A small contrastive audio-text model, trained from scratch: text encoder width 256, batches of 128.
Rows from expert 0 of block 9 of the audio encoder, named by matrix and row number. Rows with one number belong to one neuron. Each number is 128 + 32 x the weight over its row's rms, rounded and kept within 0 to 255. All counts start at 0. Numbers have three digits each. After the name is the row's rms in percent of the matrix's.
# up: expert up (encoder.blocks.9.mlp.up, 4x192x192), inputs 128-191
# down: expert down (encoder.blocks.9.mlp.down, 4x192x192, transposed), outputs 128-191
up.72 095:221114137127089144199174172086108151101087142109105149138110128093114084129094110157091142139158126178151167107186069112115161116123080158086098163170085133096157109129126129145067138083107202
down.72 090:111137160072154136128158078163113146110169073133099092064160125152126077124142126099157134115159115097078119139093147150092098157091161090101126147088091114126143128117072122153134083117137155
up.73 092:100143158105116085055108139170124124126100067195141122092106116106113137083110093165174111145172118049120182191159114147151116156114126106130075141159144164108174102153105133169176085132131139
down.73 084:132178093101133073137152108090144116118118163163149129136170166173096115132134101114125075105117122110137125083101122127139144116153043120120112154185148090172117165160123085122128106141089182
up.74 109:065118079178107167115128118097115148167112121063151200114140157128159130158097141155133127130200146120169133108147090169067160120121053135070126077156096149051179066121156133161089188114070070
down.74 113:117161178156118144125071124126129162109143177065100113159112063127089176121120164183174132160091163117159155122155143106146106160142141145158138198100148076101113078135134141107129137125152096
up.75 108:134122118170113174111194185126137118120149112128136166123124129126135157128162114085164141082164077110125137089098094091068138053080117136169073128123104115162175144133169154107117158182154135
down.75 110:165116178144147109097137106131165124154035140167190135177100073069134120138090163036123125164054104124079126123073144098116177149168157137121132098141103122117112118106110121183146164116165132
up.76 120:103114104150108093118097091073090135129097168109159159119112109088092086107138147132133135153108138143109178155161111029117124087107188144213082132144105067153101071065129139130134065122125166
down.76 129:191151152090107108114181138065088134126154131120129130158125014168096101121110155172102139140066108151133145165149083139108165097143124116123100116143112186108113138125106140156172102100100088
up.77 106:113159108173152213134166122069132165100171138087106135092121180074122144127094185156160209213116107148154117090147060136164091094114084106159177079154088076119160060138155156127171167093093050
down.77 101:082111128131113177166152148157160130120106148174121165127117067105129133108091099089183135163114194094098142093145151095083128137081176144175111111128111173102068084129151108050146220124140107
up.78 108:132116184109169088148174073171106080134136109137119097128167131128172096140097110058110138138067124177116082124152163148107125112101163145144078078107133120107190119083200138097165155071141154
down.78 102:084143117117162139131168180170153116107114157060097159081143144056111118138159124178135186160115147164117187076037118096124112151067132150132138113129164118141148142116122152100093108120128141
up.79 095:142121154199154056103115171163096140174140167137116150136158159124091151124124052132069148123139115122139136119154170117125124130151132127119139114142134140085123126147082081134164113164148105
down.79 100:106083150090120102174068113168104083158095125084102125118130100129136108175122154158138129107126096118112111125121143155097089121166146176138181145180114182143142092095153094167108131129165152
up.80 110:197132122071113127155164153045128138140155142101128134171149130175094081058165169109177129121152104126155110071103108118167139141099152082132127165115112140129146123087090165101160169177166147
down.80 110:133103089131115150063122116104163077122112073160134115114043118105180097105126126079105178117098112089112110129201113088132135180210113140085106084137141089141167143092117179190177129119143153
up.81 093:169130129070171063137182111112148132128164125160117164110182075118101136101148094164138125112106167102119195124092137118159168172137162105066106087098112119148116096204183175132140161133129118
down.81 099:066186164095154099134128141073188108121144123138148153047139127112165119162109207138134154122062137118094185102075120100126142117107124135073107088158183152148113060137162157062110100123193187
up.82 103:108164132120163088146118162131151112031135126197175049128133100162110206114104098165097141158111105147182139195121104108089121102118116121080150143100127160148132151119156074084150073148186101
down.82 105:136115122116154141122175112148074163091079082087132182102178158096107080152142167097189113182122131151108145138131127161138164147128096119139098193171146054126099147135149091144169104107051126
up.83 095:128119078196139143190113072171162101107143114123149132102145161164139100108113163160077129037120131070161135134111138106138155100166105128073078091151080095128131187125063118143136124076108091
down.83 094:132168167101104120130130120100118210087074154125172084092161078160069110154166086122198126154114103113101056159165070162134172166118121124131099150144111148170122110153103115118114142129141165
up.84 107:054102123130093152132113121155097135171066144134074187093144126133128095053148173210144067144158117183117111119114166132117075159138122157118121124156127141111113131138109168173143121165112139
down.84 100:164119117136088158137162119094134137156151164130118107144127085143118099155165095117082111102152142068130087125061071094090122096134091174120087141136120092136171255160109079082179145066138140
up.85 114:150149128135164133110064083134114161124077117134119123118127128093076157142090116131147172068119153194100109144135179156130132102152158225132110145124137076089146163102117154148115109138107128
down.85 114:193159168107127177203133110166147148130092130122154119071123123137145183049124135092113161134109154182124150115184149127145078120132163125088126124185152115129141103165092137104133101140098174
up.86 101:101100173162041124120091111109109173151081078142105085045060142101104127120100088076110128081137196155158099132118135157112140127099098086130165062141163158115137176125140092164133129187150128
down.86 098:134167097116161118110105093124165122108115135161156107151161120180137150022154080134181110082126145120123072102130172138080133060111128125137134172152155059075178108133135130108172098154046137
up.87 099:162168066178175131172052174136152125110160132153110141105127078164133191163127131129151164065130117159106118135114128151154139077101134137186175100079119122140094152092117129165132168108136158
down.87 093:196116117126167172112136137147144146188075097088152154106113163148115087114140087147099110107189063206136146129146160121186109151151131121127067062207128125139113161193132165148087125082110114
up.88 102:141176144115082153065135128067129051170178141163088162118118096080132133136121107145152080138202137092131168147157136104083053131131105160106146095100058101193120122111174157125150127141186123
down.88 098:076130070138165132185083127162110073145114150082112117118161121097136136196124136098147163155099157106233134180167115128078175088114129151181128150167151133114202112123112136166110123132089122
up.89 100:190096157087140056147100155129111136153121160102117084140134151144108165078104155111081144154148113157114116117123185064118159158158121104148159119105124119105128166136105074151129169105120122
down.89 089:171196108132138108136123090176101178116154110106167112110125115090117098075070148152146122160139119194150205167184203146130163111109109109114175113123195158108117177083146124176148147048129090
up.90 093:100110081103081119100145106139149121131068108126134086117152136098102143183123123118180111165159143162126097140156193103152124084095154118151082096081143100188118082078145154130097132145116110
down.90 085:094123182083129095142166176090146086111163130132164089155139120153102094095081113088156143083109061117146144157168142114086092135189142130125158201116128116121135148103099113160162130109169150
up.91 091:162151194096131102074118139143134112089140119167117093106112126146108158135113123125174115142075167114179157158109082105178132175088130102142111135166192155135206060094159098103112199142153073
down.91 086:122136123099131143127071127167167157111125110145148164152171075152124119134084116158081077102126116131040158124138157143145159108144152200095081072116125144115083111157126084118107133142092131
up.92 097:134162103170089108151093185063141091130155132121103113129093165114107144100140146150132113096151079155140139100101109057101081119133078103139130182130134120123188116083095154143177108162138162
down.92 107:151095161094112174162184153138078110121122140109168102154146151046142082077127112087191110160145137086079124112160117127167125137168101102110174113070079157167152081143107071061153159110171084
up.93 107:160121156080079137101118151159160159106149148112044093087116063133138141116116185126171124137130154149137149071195102156129178110088087101136126109123116127157142184114123125026127093127164146
down.93 107:162133152135112105217111133109141125093180091088090144117137128165137083090111116127087180169136099118157125146149094141155143117163095128116124167115197076110171177134111096104184065097136133
up.94 101:176110123134136174125109151108058138124098094127152134173127167142136177143115097099112152152108135113118102167101131194182170136120123109158147100097128162148102136160152129067169149120140129
down.94 100:093136111120123098086123110136145149047113172084174109072108136170120149146111108154154130158132151140195053109145127088114160128083083133128123134154142120112147144122117142111138175117110108
up.95 103:172175109123101112138093136181128094147077067042139018094091156109100082127091188156116127099198128123085171103140144189123136137203087124133138142146148111090162112122149082169137137142114064
down.95 103:097133173108167144151101136128122179163111143171135158139077075103131128106110096122137150073087134087189075155134140107137100161082158101165092147135160161145138141200117056092120086165121052
up.96 097:136114089181081193152143184125188131140146163127115105130097124120144118100126134200079151143132113141142143159130084124144100149137157166173170165175120117080179111072127101105139084129154129
down.96 096:120144152089061123130113154078116177135137094152129138112084115133172104130134196061211055156124144132151067100142159184144113147113160159154134099123091113154179137148113158146173100098116080
up.97 095:082117133189168096138146105035195134163097159122156148075183079127157159125140105104185099144067081156119102096152077176147098143142126142136075111143179173147135102135129118149106095090042151
down.97 102:132148149126130085126131153143146156126110105138092159189158138135133068159107107105061054155101100133134133092143097150163159026159099187106143086155160166129142108100121087173153212174170065
up.98 106:085110123119114158143118118163109160105150179142081100211130209161146120149131094145094072131128116136064152106164172210127171123125200101120158134087114130151113146090107147114180130176128105
down.98 108:081113145043168148110107114141165155143082153121118077151090084128139130172099161122134135153124161220089079101062098150157108063127114113121160098160085141114151196164132159163157112059128182
up.99 089:188088118089155066125126117103135132101111129153199131112105212175146159129160157114129166116111197139130118111136178135117132197148148139109113108106098089129142103131096166175161152103194083
down.99 092:132101166102183097126135126123106119173121138157141151134169116143116115173122127102197080104102136123158139167109131145112186112066156183115115052121095114137050159146142152129056140153115204
up.100 101:083154072128086059135077083101147089152146102069142135150104155170126208116098168136200117130082129142177160084138124143116151092135089122080124141113086121148133167129111122138129144117191082
down.100 100:175092199162160103091124136176191217165098131209073152123135174059126053125149098107135132143050119127111102115104145200117136099106093076118149129151124112082085091129154191133153157146098149
up.101 105:156109162088120150166124137115119173107133151157088117158125099157093119081151070173187157109085078143106067161110137173121120142161080165134104138150116149067124134163080150114113167125128140
down.101 107:128044093168144095124177129058150084088116110143107135093132107119146128110093101097143138141144130159084150130118103061149142117146132121071136135090131080128122139151106111173122105170092101
up.102 087:096102124161171119212121117177077142175152109156175110127107159139135118117173107133091087146127087087163186097161138172169143170097130109147140140200163132124048092152153100111148099124153113
down.102 091:093144126062102096110126135159102120095124126108112083154115134160091155126129096095145189156128153147164108137113115086078158160140102129118161091114151188245137087099186179114101189098075121
up.103 093:193141148160093121087118132113154075132133090149131125085189129119154103129086116109121141118088138121127193132161101170137069146086111175161087151142123024091104102144189129169134135126209152
down.103 099:098146115133101129119078190154113075155166109128112106117171144123096146153124155131126175153150189143149115105157104114132125102162164148191100144097087162096112141137125144151132100130060114
up.104 101:072164144123140168153080141140152122137146054168176078131116102151133141163149084145194188087080090133131116083087186163138131123078039134099117141096140100077113165164091144193102126128132108
down.104 104:137093150085184149167121137164109141155093149108137127088190149137134116131150123083112133096111131124144139152078128185184122151141177146113089079108101129095161149150146090119134214150147120
up.105 104:127155139124134173134148106106132131069161202132153081143059145130154144082162126119063117201104115081101101162154142113192169105095173108100112152101072121124158119160090097078127096141079140
down.105 105:085086079097108085155122148095063097059119163153120084147087080112175109103117100145157149085166106147122116085191140209117165138153147148169124124131092153111121090161127149147160166103121166
up.106 104:131104151172193160111171095110088157159127151090078133116079115149131113170116177118133179131147075110158163156144194137098148097123108141141143071180182166099166151106117059084146199127104100
down.106 109:104145129119125176133065110156157151152108094116120096094138114117120104116156108126099165183139173115140166115164135082147159111050152115126170183159133045116154163150210126135146156130146138
up.107 107:177175109181125142123070114133141130120178106075122095141109129187046141119122162125128145133092127136152139095127190161143175138090128098139093114157109158141132121103093135117152138145148155
down.107 110:141150130114103097018164113097168127141114125138118136152149115124172119166196138094146163121111161104112092124140160160197038091126134108156084139188160099199070180095110124085101125148151133
up.108 096:114100091190170156130106133178110102094167210111116135146123122143115150138097079128130080104090127100161150088112116121096141114141120100166073095112103164119167157156148163093118120086114099
down.108 090:164150142120087105069123136113107122186135114099116144121208083163053139180113087155165114175106100111196085140077134112112125146111102144193146220124127108111078164140135178127133122091078128
up.109 105:084145150138143107126129114151117095159127065142161098192120111164129169124096185146103082168096159165139145105172187136146152181092043130103122174133132097148132201113136161128170126167154100
down.109 116:108142119105099087145057124082145167144158186150044109097152097105116118138111102145102171127110101141121100120076112167159144120122159133120111137137142105133157086146164114130142174102130082
up.110 090:132192117121145070139120138121117105179115147136181114155137075175114144163146092129174136114150116171152114093131121193130159112133079117127092075165173117098132102131102098088165184131098143
down.110 083:125095109074093198089125120127139201063130101188125112146140169176119133158134201097093120101095125089107136140117140115126045104101155120123107099120087149107163149136102204094180136084087109
up.111 095:100096123158131151140101166158089153143174167166074089106138114124122164100096110167102101133157088123129181115164142065133154074109119114155139133115126063174186104118086138202091130115109183
down.111 088:124131146136073106157143095127140167103158167121161128117144137124173118144135147110122115160143105097123131152138157158053124100112125167124131056164065143081159124132116062127135088108163143
up.112 096:152090110085115183151133125195084134100113060110159062192113063169109152106069145181154117116097159095166140195133131187125107082119102200125156130171104110179117138100128161134107126080116116
down.112 072:128125130177123127153116150067142160152112149141114099194071162165135058129163097101112152156130197160157152129104053045195202102117099125125136093130111150159122169199124125095142121129122091
up.113 097:080165043104132129106075108160128096165144128145110086150077078113136101139199160062044151175167089150125184133085132135161103141116136119183148144114155137112114067088138138120110184147115138
down.113 100:145105162179173075086136084089103114107125090137170133167138111099137143109101089185142103115196123095148063086102086103146115195139139157094092109125141111150146194137140062180108091107094086
up.114 099:164129115125100116093107145152177072125160122085097176181187108116123129132114135111153113162136136097166159112150111149147130097118087122090140069159128069161140147055153177134074094078187131
down.114 104:112134107158092142163077101172177110176083175130080109157183132179077102081045117119122138147097136150144179101154124145166108143147101147082142167117097186122182080173135147156094119102119121
up.115 106:098159092130180117091208069111096162044114165134113112129094121145105163135186173095176125102124183105112115168110131150151118165081132105150093184065092119171142109157154111122113125048116145
down.115 096:113131104118176113100149182144117128146117129087093107125126168132155083059129155152196103139136137164077151122158136096100151114132145101162065133170091172124166070091114133118134125126183105
up.116 118:134145148111167154101077117141093100130154124099139104076077070202145136156119088084067104157098120119088122175138147184055121121110228162103171114144143153071132146160148102149149048127127085
down.116 118:122128101168125184139120087050141151143100166119145151147176116173142188118163137096184174107084123155062079075132150130146077093151182107106097104185119099144085100112102125129123131109139184
up.117 105:047098116104188056131098129197156100126160153114157124075140144150116132128141186092198132169105139140145097138143154107095107119088148098186208102134137137155154109137146102091094125139180155
down.117 115:145065092131083210161144126159096117055204133124097139142122167103162176135125155143116121201155126129134095156158137187168107196168073152099153075138185083168138143095107143133118126106153158
up.118 095:132106142105189144124135131106156079043114105128104142110056140110153184135085108083127119162166121104074072164201132132104122148176111101170119126061147193119123163075082141134124106142096180
down.118 104:141113147140105120149077156140134140125142148139140102161052130129134177118131071129195186148188161086108128154139193136150123101095125106131120162162137152154144194130108184102146133091138107
up.119 094:094111148129094046085118129167141160164119100083147121106155117129095139195067133169085148138127097067096113144164137138125180132163137126182125163116177086098147110140068134113108174125087145
down.119 087:128104132099171103136137121097146112115068161085101073173110217112116142101153088106140096054156151114182143114095113069075127179128094148178127114116107164109121175141168118153194187142123102
up.120 093:099099121146159098115170136145098197104080064102113151145134116149177198057147127112114127144149111142117144122149147144118122158116086058105084136135141087078161095116040119190158139168142154
down.120 095:105155131111148094132082118106145170125130119161038152156123155141127082101084120102113145104130103120148120080111102092118140112094107088148124101161132141087061157149132125147164125208171110
up.121 101:094153126145100105155114171144159073119139135093192106141125081106104166128092171164107176209091198109111122207100120159071123119090136157111130143129112138144110094108112123184063062177189147
down.121 111:186093121141140154119125100094156110180169142186122148127138107115109065098100117113113139129077142137116144117131161202160138154115077144070088144151117119145118150143122199131187067128155149
up.122 096:186141174145130147115157129113117159119110158122133106096086142110146069125112132158153064100136164132147122140139127162140172100113102190157174164127176076176167125126095126090087168146099168
down.122 093:131162122073134140075178128097136102152151125143075079145138116113125133153154140075124127157144077111188107140099180086112151187130140154170152144047066133101144084114113107137173118143121138
up.123 107:169131161093189146062075135110163208177061131133189107152181164136152125166189137122165090119072097146168160087133145123066140108136089119140104117130089122120138161183112191172087128121144156
down.123 106:135141089142149068140134116100116085154126141139163176087146120098132142106100125105087070145077149098126119161153121097169101114134120146125181152190136158145112070082114088165113120136147143
up.124 098:186145076098137153121105186087107144107153070123103107117109130134095174139071118112155142082140110156128101104157155140128074090163167070182133114129169173114152111103151130084159122208128135
down.124 101:079168175129143112108189098153113079098147109111154161090106100174113091137160051154153155171112144121194116156154174081146100105133193129101100148201163116116091171135114061095129151108143120
up.125 103:153107118141130121095092131141079138120091135142111097127134115113147146115140056074191121091154131091110169163140111147094086101183101175091159095051124144167090221109108113121151170114142082
down.125 111:173114110137136153202150183085144092120102128157182087133132173147141111140139117187122165145066112189147143157138093128086130130188161095168110137070164140106108128138116140138128148086118153
up.126 106:124145090133130118135118100139151137027148140111023161185126143135142126143125133148136128119167087147115102095147205100170110138127155078151140137107159099154153109101113098140122132133146121
down.126 125:132146119150149126090113143100152093101116107135207131097127174148101183073142158137142127210148116106093154096141143115159135166136127136141064114156099144181125121095087110180125170140074111
up.127 095:090235132107167115161142120163147074138086081149142109089126146146101122152122141072149178113131146143108089185095083096130166163122135116079147146110126158152115139118148155136125170177130063
down.127 102:109130100124145104164167105106154098166117121074141176163121163133134105167205133152135110075191118196086161116084095149191122125185100116112057124121152141163154064125095110139116111130181151
up.128 099:078195171162139183120166108138101156075094120110120089136124167140121156107102123167152169140129134100188085108155123137103100141060095172128123117146149110169134105107146130123143176142164117
down.128 088:148093084158093141169100191085039164172128065126168084145094122142119152148090127132133137119142063149140072147162112173112147145142146089149093127145119189155126133117091165092113161093119139
up.129 098:151198136176082153148130114153141128126107137149128163119109144135103173116108081104116149095114149134142157149007147152134133085130134126165154178168152118081084158100179160168126114120173120
down.129 070:163106119156141151118104092176065085128128153164158056168133116153122111106109153231146106102104121131109146124128146176123188151187157141120158130114132152161135151142146146118106146103115116
up.130 097:132126118166125149139172144120138130121149187086128157127116142146159154194151128096100090111164122155103155118171107085112117053065205142197124116130138160139195133140127077121092108155174180
down.130 105:106150105114075145110143168124098085144142119093091125124126106101138113155165118131143159117170117183104059072145151195160113146057105101122181106187116107130135180116142160058119144118154221
up.131 111:157092148122135096090203083141113132129126136071052128085147119133162087052114112152148113094120167176127099161167094122163130126117060140127114182149144087126131109190132184100130116128131101
down.131 105:088132121162156160114103146085065140095149124102225072069143126130112123175133164139080170072095046095132135146142151121124185164174178140116161157158136150108104111140103128113158169141091102
up.132 093:124130144142170118093133084100139154158084094176148145157211121169087133092118159131130170101128077108094088141148155136073103124130170114162110103112153112065176115169137038098166145152141165
down.132 092:155126166182098130134087150108181157123180121099115158095096118121101143125152128178127087120151155180200052111154084144160089132128115111121108123142111146139118143137156110137123114141168058
up.133 109:135102110183107097094087145172158121135079139126116147126096141134150120117155162089149053221105149189123136073109090155101067142114124188080127158133130106109135118107167197168115143157128083
down.133 104:198124149156108130111113102066093183138090097176145133193130111128148116130011119100142136117097150091171091185084076114100146122094135121125171102094123109222086109140055123179148114127143126
up.134 113:136174111120150136157104120102124082117126102158139061148144125107173171179175116057150172141107143151171129141099167127116152161177123099131155115156104124111141123119112177111092108126112092
down.134 108:080116178193189115075138097153165050173120120087129094096109110069135136181084125140086159109087134095142190111072161108164168127113142132147137124063136080145129134134147095166107123120145165
up.135 101:119109175118140164106108120137205174072123166180109044111095145122149090159147093098085084110160138144116142124113151148119120092134107082100129121133165102153165188091160150155182095134131154
down.135 091:091125070080087110132172103137159131087111122114183074095111132128141101108104121120152149142099153134088165107058138171166156152119094116137084148171115139108167185124145152159109125090156148
up.136 101:137144154162056136130081140077128108106130139091094095116095105165145177162161113118099163097172158122077158126092159136175126146123114121101149125103188151078107114080110163126161115153116107
down.136 108:086132176143169183113120110139191097132066122111149120132141089117104054113155084081142114152103132095159191128209110044077137114161099100146094097143144107103136115169132104105178119107118180
up.137 091:178131143111158092114038123102080114117136118179133112142111051074081121149155112129141074108160163098107092105080124118166136098099153105128104135164103207137111108100172156115168131144139153
down.137 099:147132164146104136199140118079124190157139131141090128181109109134094094085127133121118180127144166163157152177156084147133113115094091128181102138088142140039075166132127107187117133122092098
up.138 115:133182118105090163177141127095139158155133147089150212148158090101084142124137135147138117164136129124058175058199096120110185123145095054127189118146115078160143125155125161114153103096117185
down.138 117:134152087147156138104153110109073112115059080104154099116182074179162132140132198157113108112159148166154116164128146117097097132153105159118072128149107193122118142126135097111131097125110121
up.139 098:157151126088143135152156123083106151152111155095134135142054149073143098127148120158098106095133163151148036139118140153170103158104117126072114105128082097129116123096159117142044092073161121
down.139 075:095096044079159183128076090086093143169136149176135115133127058179156192098120144092140118112123083178187114091103119162125182117089060077174121188132121085091126132144110190144105144107098082
up.140 091:096133147109103151115112107113161101150185145086141163120090117153133113155147170140105174132143181143112151115192077154156135110112115139112124151173153150142098114193139110178099145141124124
down.140 084:094154111142131122107093049153117126132165060121102078126129098073102096147149115072161124116111151086122135115122118155103082180112155089130135161123098123111166120138113108094102132123146117
up.141 114:085088147200143122048100101146072056153116175132105125123129112171160121136116123080068154145114102114092116203098151108119105131135146145118153177135137138122099058149142142108129111131153121
down.141 110:127153133148141102138097176132125095127156154152128156094168115127151156170134092095158166239144139135147151088166104100126157084094148141146185101147146108143108198138122127112112174114129101
up.142 094:090108167124140139130177087163153130120160084119094150136153126105140088172100154133135118159106157147164165080082129135118167109118080151141123098176161117110109132109150088058104171109107116
down.142 099:125132174149129066100164193100062132099156130150113161095100139197112126151208133149100097119157106108145113156124123166194099131112143143123142104115086110173160103106142156098155134125104090
up.143 104:122150180191117110144149099077204120156116121074120124110157148153124143156111088192124037115092163054103181147135132094143140128063095185145136161141105094100142077136126103158125098108163165
down.143 100:115143118157068106123120201184105163162127128117104157157153148121113146095074144127152184107072091145141163087189118121122119153115155128147149104054070075111151107057140142141113102073134094
up.144 103:146139142130109130097175151182172144143156161066187103091086130136105141173147105146158143142135108175142127195178184049109153116076129174149103152102132127167137110118056112119123173127114158
down.144 106:088141107140096082159108144157114153216169150132122110178155100159157222128187128094140120139206142099098192081160091155173097132148160140197132095152163095176141105103111119151186143190130126
up.145 098:156132149112132122145106103133152120077176179142134103123128180121117134111123119093131123078197248138115111105127122202178121100127091130155159119140115112154165158145186115119093078134129123
down.145 102:165110141121085206167100114150096171084142060130185084113147114143114143082105131184150165125059087160123127125089066128152132154094167117100146147131148136115082146135125115115063142173122110
up.146 094:173101134156170161128112117140179116072126135129176081069127112082123127131183146175163108132102099165062130112136071169154118054089136137063110131132114118146135164172106053159124099170125105
down.146 092:179138107113145130142105118118134178097060130162131113107118148127088129107121153156143108069106066123078113061152147172138128157169138119162090139160125114105159108130168083100139207172128076
up.147 097:151128140122167086111135174113133141187111107088210107142066086113166107147101150161124108145150127118100132119098070167145082105071137126112146150114139193176172150169101097084114116129111087
down.147 107:157076072158138181136146095148085133146124095096105084093192138197147119093136167116045151102128163114136145145161103083137067164101151146122130130131177110077155102174127154080120102132076111
up.148 102:177105181114218122136140097145131104126161142116093129148091204154130139183144100091166123080119112126143063151124120104109083204124109099150194129131107100153142074144150134092134155136106090
down.148 096:146137182111067194155175107150116138108108110131119200086112108125142136063081178154127124198169118176148084135120148164150120156113143141094152143162125175089100125154095127111159132130134145
up.149 086:120130098108163158077128199115105110121137095093095134117155108092164124073135138140151120143057135089168179107171120134148179181105105129124131118109142156075099171141182156125124138089112185
down.149 093:092143139144148102141058126149157094150133159116129088152121106158132105152089139120116156151145130082156059119129196131124114110096183099109107111157109119127128086153107120124143164158101150
up.150 101:174124103084173131151118046107164133049165120128148149138088127183111126133128113109064085205160138113118093081159187208164166124091121106128128101150146140095102157080076065171142113133090174
down.150 102:126084089108122122182148156095161120107161069118158096133152172109123147109122127119103147145131172128116173095119143111180136214124171054079076126167123125070125068192036177115161119129209095
up.151 106:042155145172126088130084108176152146014143100160161120108119120121132114104109127114074133065108108111135115112102076178151113157107162189075151128154099180169089177200157141106117182131132118
down.151 105:090081154120189063132137130076151115134125166127164082138138104152088129105171129112169128061125123114060142146081126138108091080117102152116120145092130169162109151093104153180172114137128139
up.152 095:088121134093145133060154134135158175189115140142140144108148094076046123058117119138101157159099108121117147092107119141126140169085176146097123152181115104143120146099065106058195082116128142
down.152 085:135083080129140110138160143141167175146154121153076161125077174139180124137169124058149161137149073122104104149166120107102113118130114089124157145139190136082096138083112072122098167094080100
up.153 107:170167198123118136126154114116130107158113125144115089151159090145104114081125079108118127151150142136063118163089177103055166120119118137111142086169113107140146076195112155110123120075127150
down.153 106:106126115151105113160172143094066108198169135093164156071173124133133126058129140167080128135151093103080163080210162130154146146102129103130062105111100179092133105144122083119142130134083170
up.154 101:201180150126125108173148138196127190121094175099167125162131149055143101195130116136113123094110128099135121179144090112113131182118174163152211167094143056137101143171100100184146070170109084
down.154 112:137119153091121164100153097107121177128171117170152100127161152114176065150113145144111122108163060192127169123126144112071164122133117193091117113094153140125150207130170109122095192105135072
up.155 102:096170155133137101123141112133198135171118089116133130177117118088140121155118168118135193122125143121144135082114079155111095122176148152170178205104147095149119071092100099095148121124118098
down.155 104:131090162101135125112133094157080102180101085098089176106053082063104076152173121098019149113151138070160127095142120124134101136107157146146201150163102089119165110100098136103132149146115108
up.156 110:095148106108122108156132168103131174121125117115116096135109113155149106109106143163168145098101088079101082135140123156082178115097127146066085123115142127167082169191159126122078107131129080
down.156 115:140126176126179113111105127133107169149197105135123129143134100153143108082161079150135118138035130110184153075086105172102125104142078135084115154095123108069133101115166107161167141178126062
up.157 097:146122112091154111128173149110075146082107122149138134106156162112146075115128141151160147190129136125084184095144158152131128178082111109100165075147187076162052126208133155154133169154138173
down.157 113:139170160114137100166119209090094127060097061135101101130140184136139101162129180147143157131103149112110144179118137092174114130056062161102112174179108133069177117150101131164149111138155123
up.158 096:136122141134085184112111088176125139062112126122114087080163103173095112184150147165133089049166110102150153204125153162111078118163123135108080096129095133106089154151151116095134126112133164
down.158 100:124139191142080235210112141129168107104132169120111132092125101179123148135105157109167190115113172155152179149099119048179116062132119131120089139180126152149105166098100148145094110154142129
up.159 103:127141164101086144148130121175200095097157186125063131135075093087163181083185145049096129109179068110129148139116101094112074111157144175198162135124163136163146086146142108170080161131092153
down.159 095:106116128110090098104097094093098178176116104065182165140129129102142121171160126148126119114195120158132166102131198160102172071160127110105155105119104130099185143104125146156081186135139112
up.160 096:088110172096196142064159123127109122093144126134160107077143089108087122077095113150156082157102128164176127128146070089155135140188128119148077126113169175107048075107130057195173165181130104
down.160 091:108138129133132061114150126141116124114147131163139165131130155127103134134149133142108074063186068088127222117176149129144116128115101091124143166071087152143159112080141182103162144122092158
up.161 104:139089126156139135088140146164099099143104132201130096120116094203153116126148072113180083131087131137173091150123169126139174095109094143097112086117173065130125154195125133078124091125161103
down.161 103:160110098063144168168058068112144142124085113154130160133200139129064120113153066122072166104104095124128169107119127106140168099135145099116168160141134131083127141106136177096086113137102206
up.162 099:125136086145064127064128158125151155163146204139095163125123133134147116160114043162093129120154122206084145119150102101181090185152079115149093152157145170108141098108137139152153064165106162
down.162 089:111110138122097087161181153114074123139133153112155042103156135137142094163085091140118111093154179105165108111100124106093129135141196107119148150118180139143141166139084145132129150119106141
up.163 096:170109109078081131154128154098145153110173097111150156114067087100134117153169123099091104060121136155103145117129125095056146131077165141085120084155121122124138094138167175183077161135142154
down.163 095:178075115187150113039105151119185089122153139089167147160178124146130140124109158127136119157165132129187167139138081112121105124084138119073172123142071118133183110130104162174129134099118109
up.164 102:099085108131138110187095099083104109152135078189073189131122089142104108103204114133113152138111107125084120145130140119109096103132128145152130064090162114096056163165096101168183154148108127
down.164 098:093130181115088197121130171124111162106131129114091113142145143165150172150124102141147171096133111108136134090126132107074172127112112082138112139145099094142132138128153115157089071056055119
up.165 110:140066156141162099145133124160138173147144092070091125196156106180105109136086133114182100163098121141201133090137129132114142080106154137122142086133163133081108082182104118108085114129145115
down.165 109:081174068111181127095104172131155089202171102145128144080139134181181103149128087079072134089132134068139149189113086133147133095122094139088139116155102141105147138141088087138122144137087200
up.166 096:121141127114130109167124127099168131101102145144101126135169133160133080139125179118140169174152162125088169151110133130108110104104146130111099106145186127135174122115139118118107086116141118
down.166 095:109131146181178144164108201135111111157109120183113109106154100108068120089149153086162045173089127128161119162186076111095126108094133123101104166160130162064167133141116133103116177121171161
up.167 093:140098138136183137082121141130120155175097124080129130102119127116123124181129094117165095104111174166152087121104149134132167074083056083137093111140117070082091084089148160114183173086147119
down.167 090:138124109118087077095156111193146166129088174116100126134155098142156117083127144121126156142140139106170089120150120119144075116113169204184129129143124138147147188181115103084114155158149154
up.168 085:121151100128149131102109181129108136084141101150126137125125066076121146041162138125067127138115154087169170130131118148148133160064103119079141136101109107096146181076084157105097174138106157
down.168 087:170139082123101098132142121170135136163168157096145084089139122076161116150138111126148161102125097179198123110160112148147149201112097130142151099130161093092149172124153124111143108120163137
up.169 094:097111113075211108060138067155124119086142185163140102131058120083185121162072142178138128166100109161140169118095152146176118163056154112120201091128111143120127110178117119157192126114144101
down.169 104:097146082103070182137138113122149114099146077139140159133140177118133156133118079125115119104163144133153077102113119078158132142120099134125118083158143187118114096182140116096112116181131151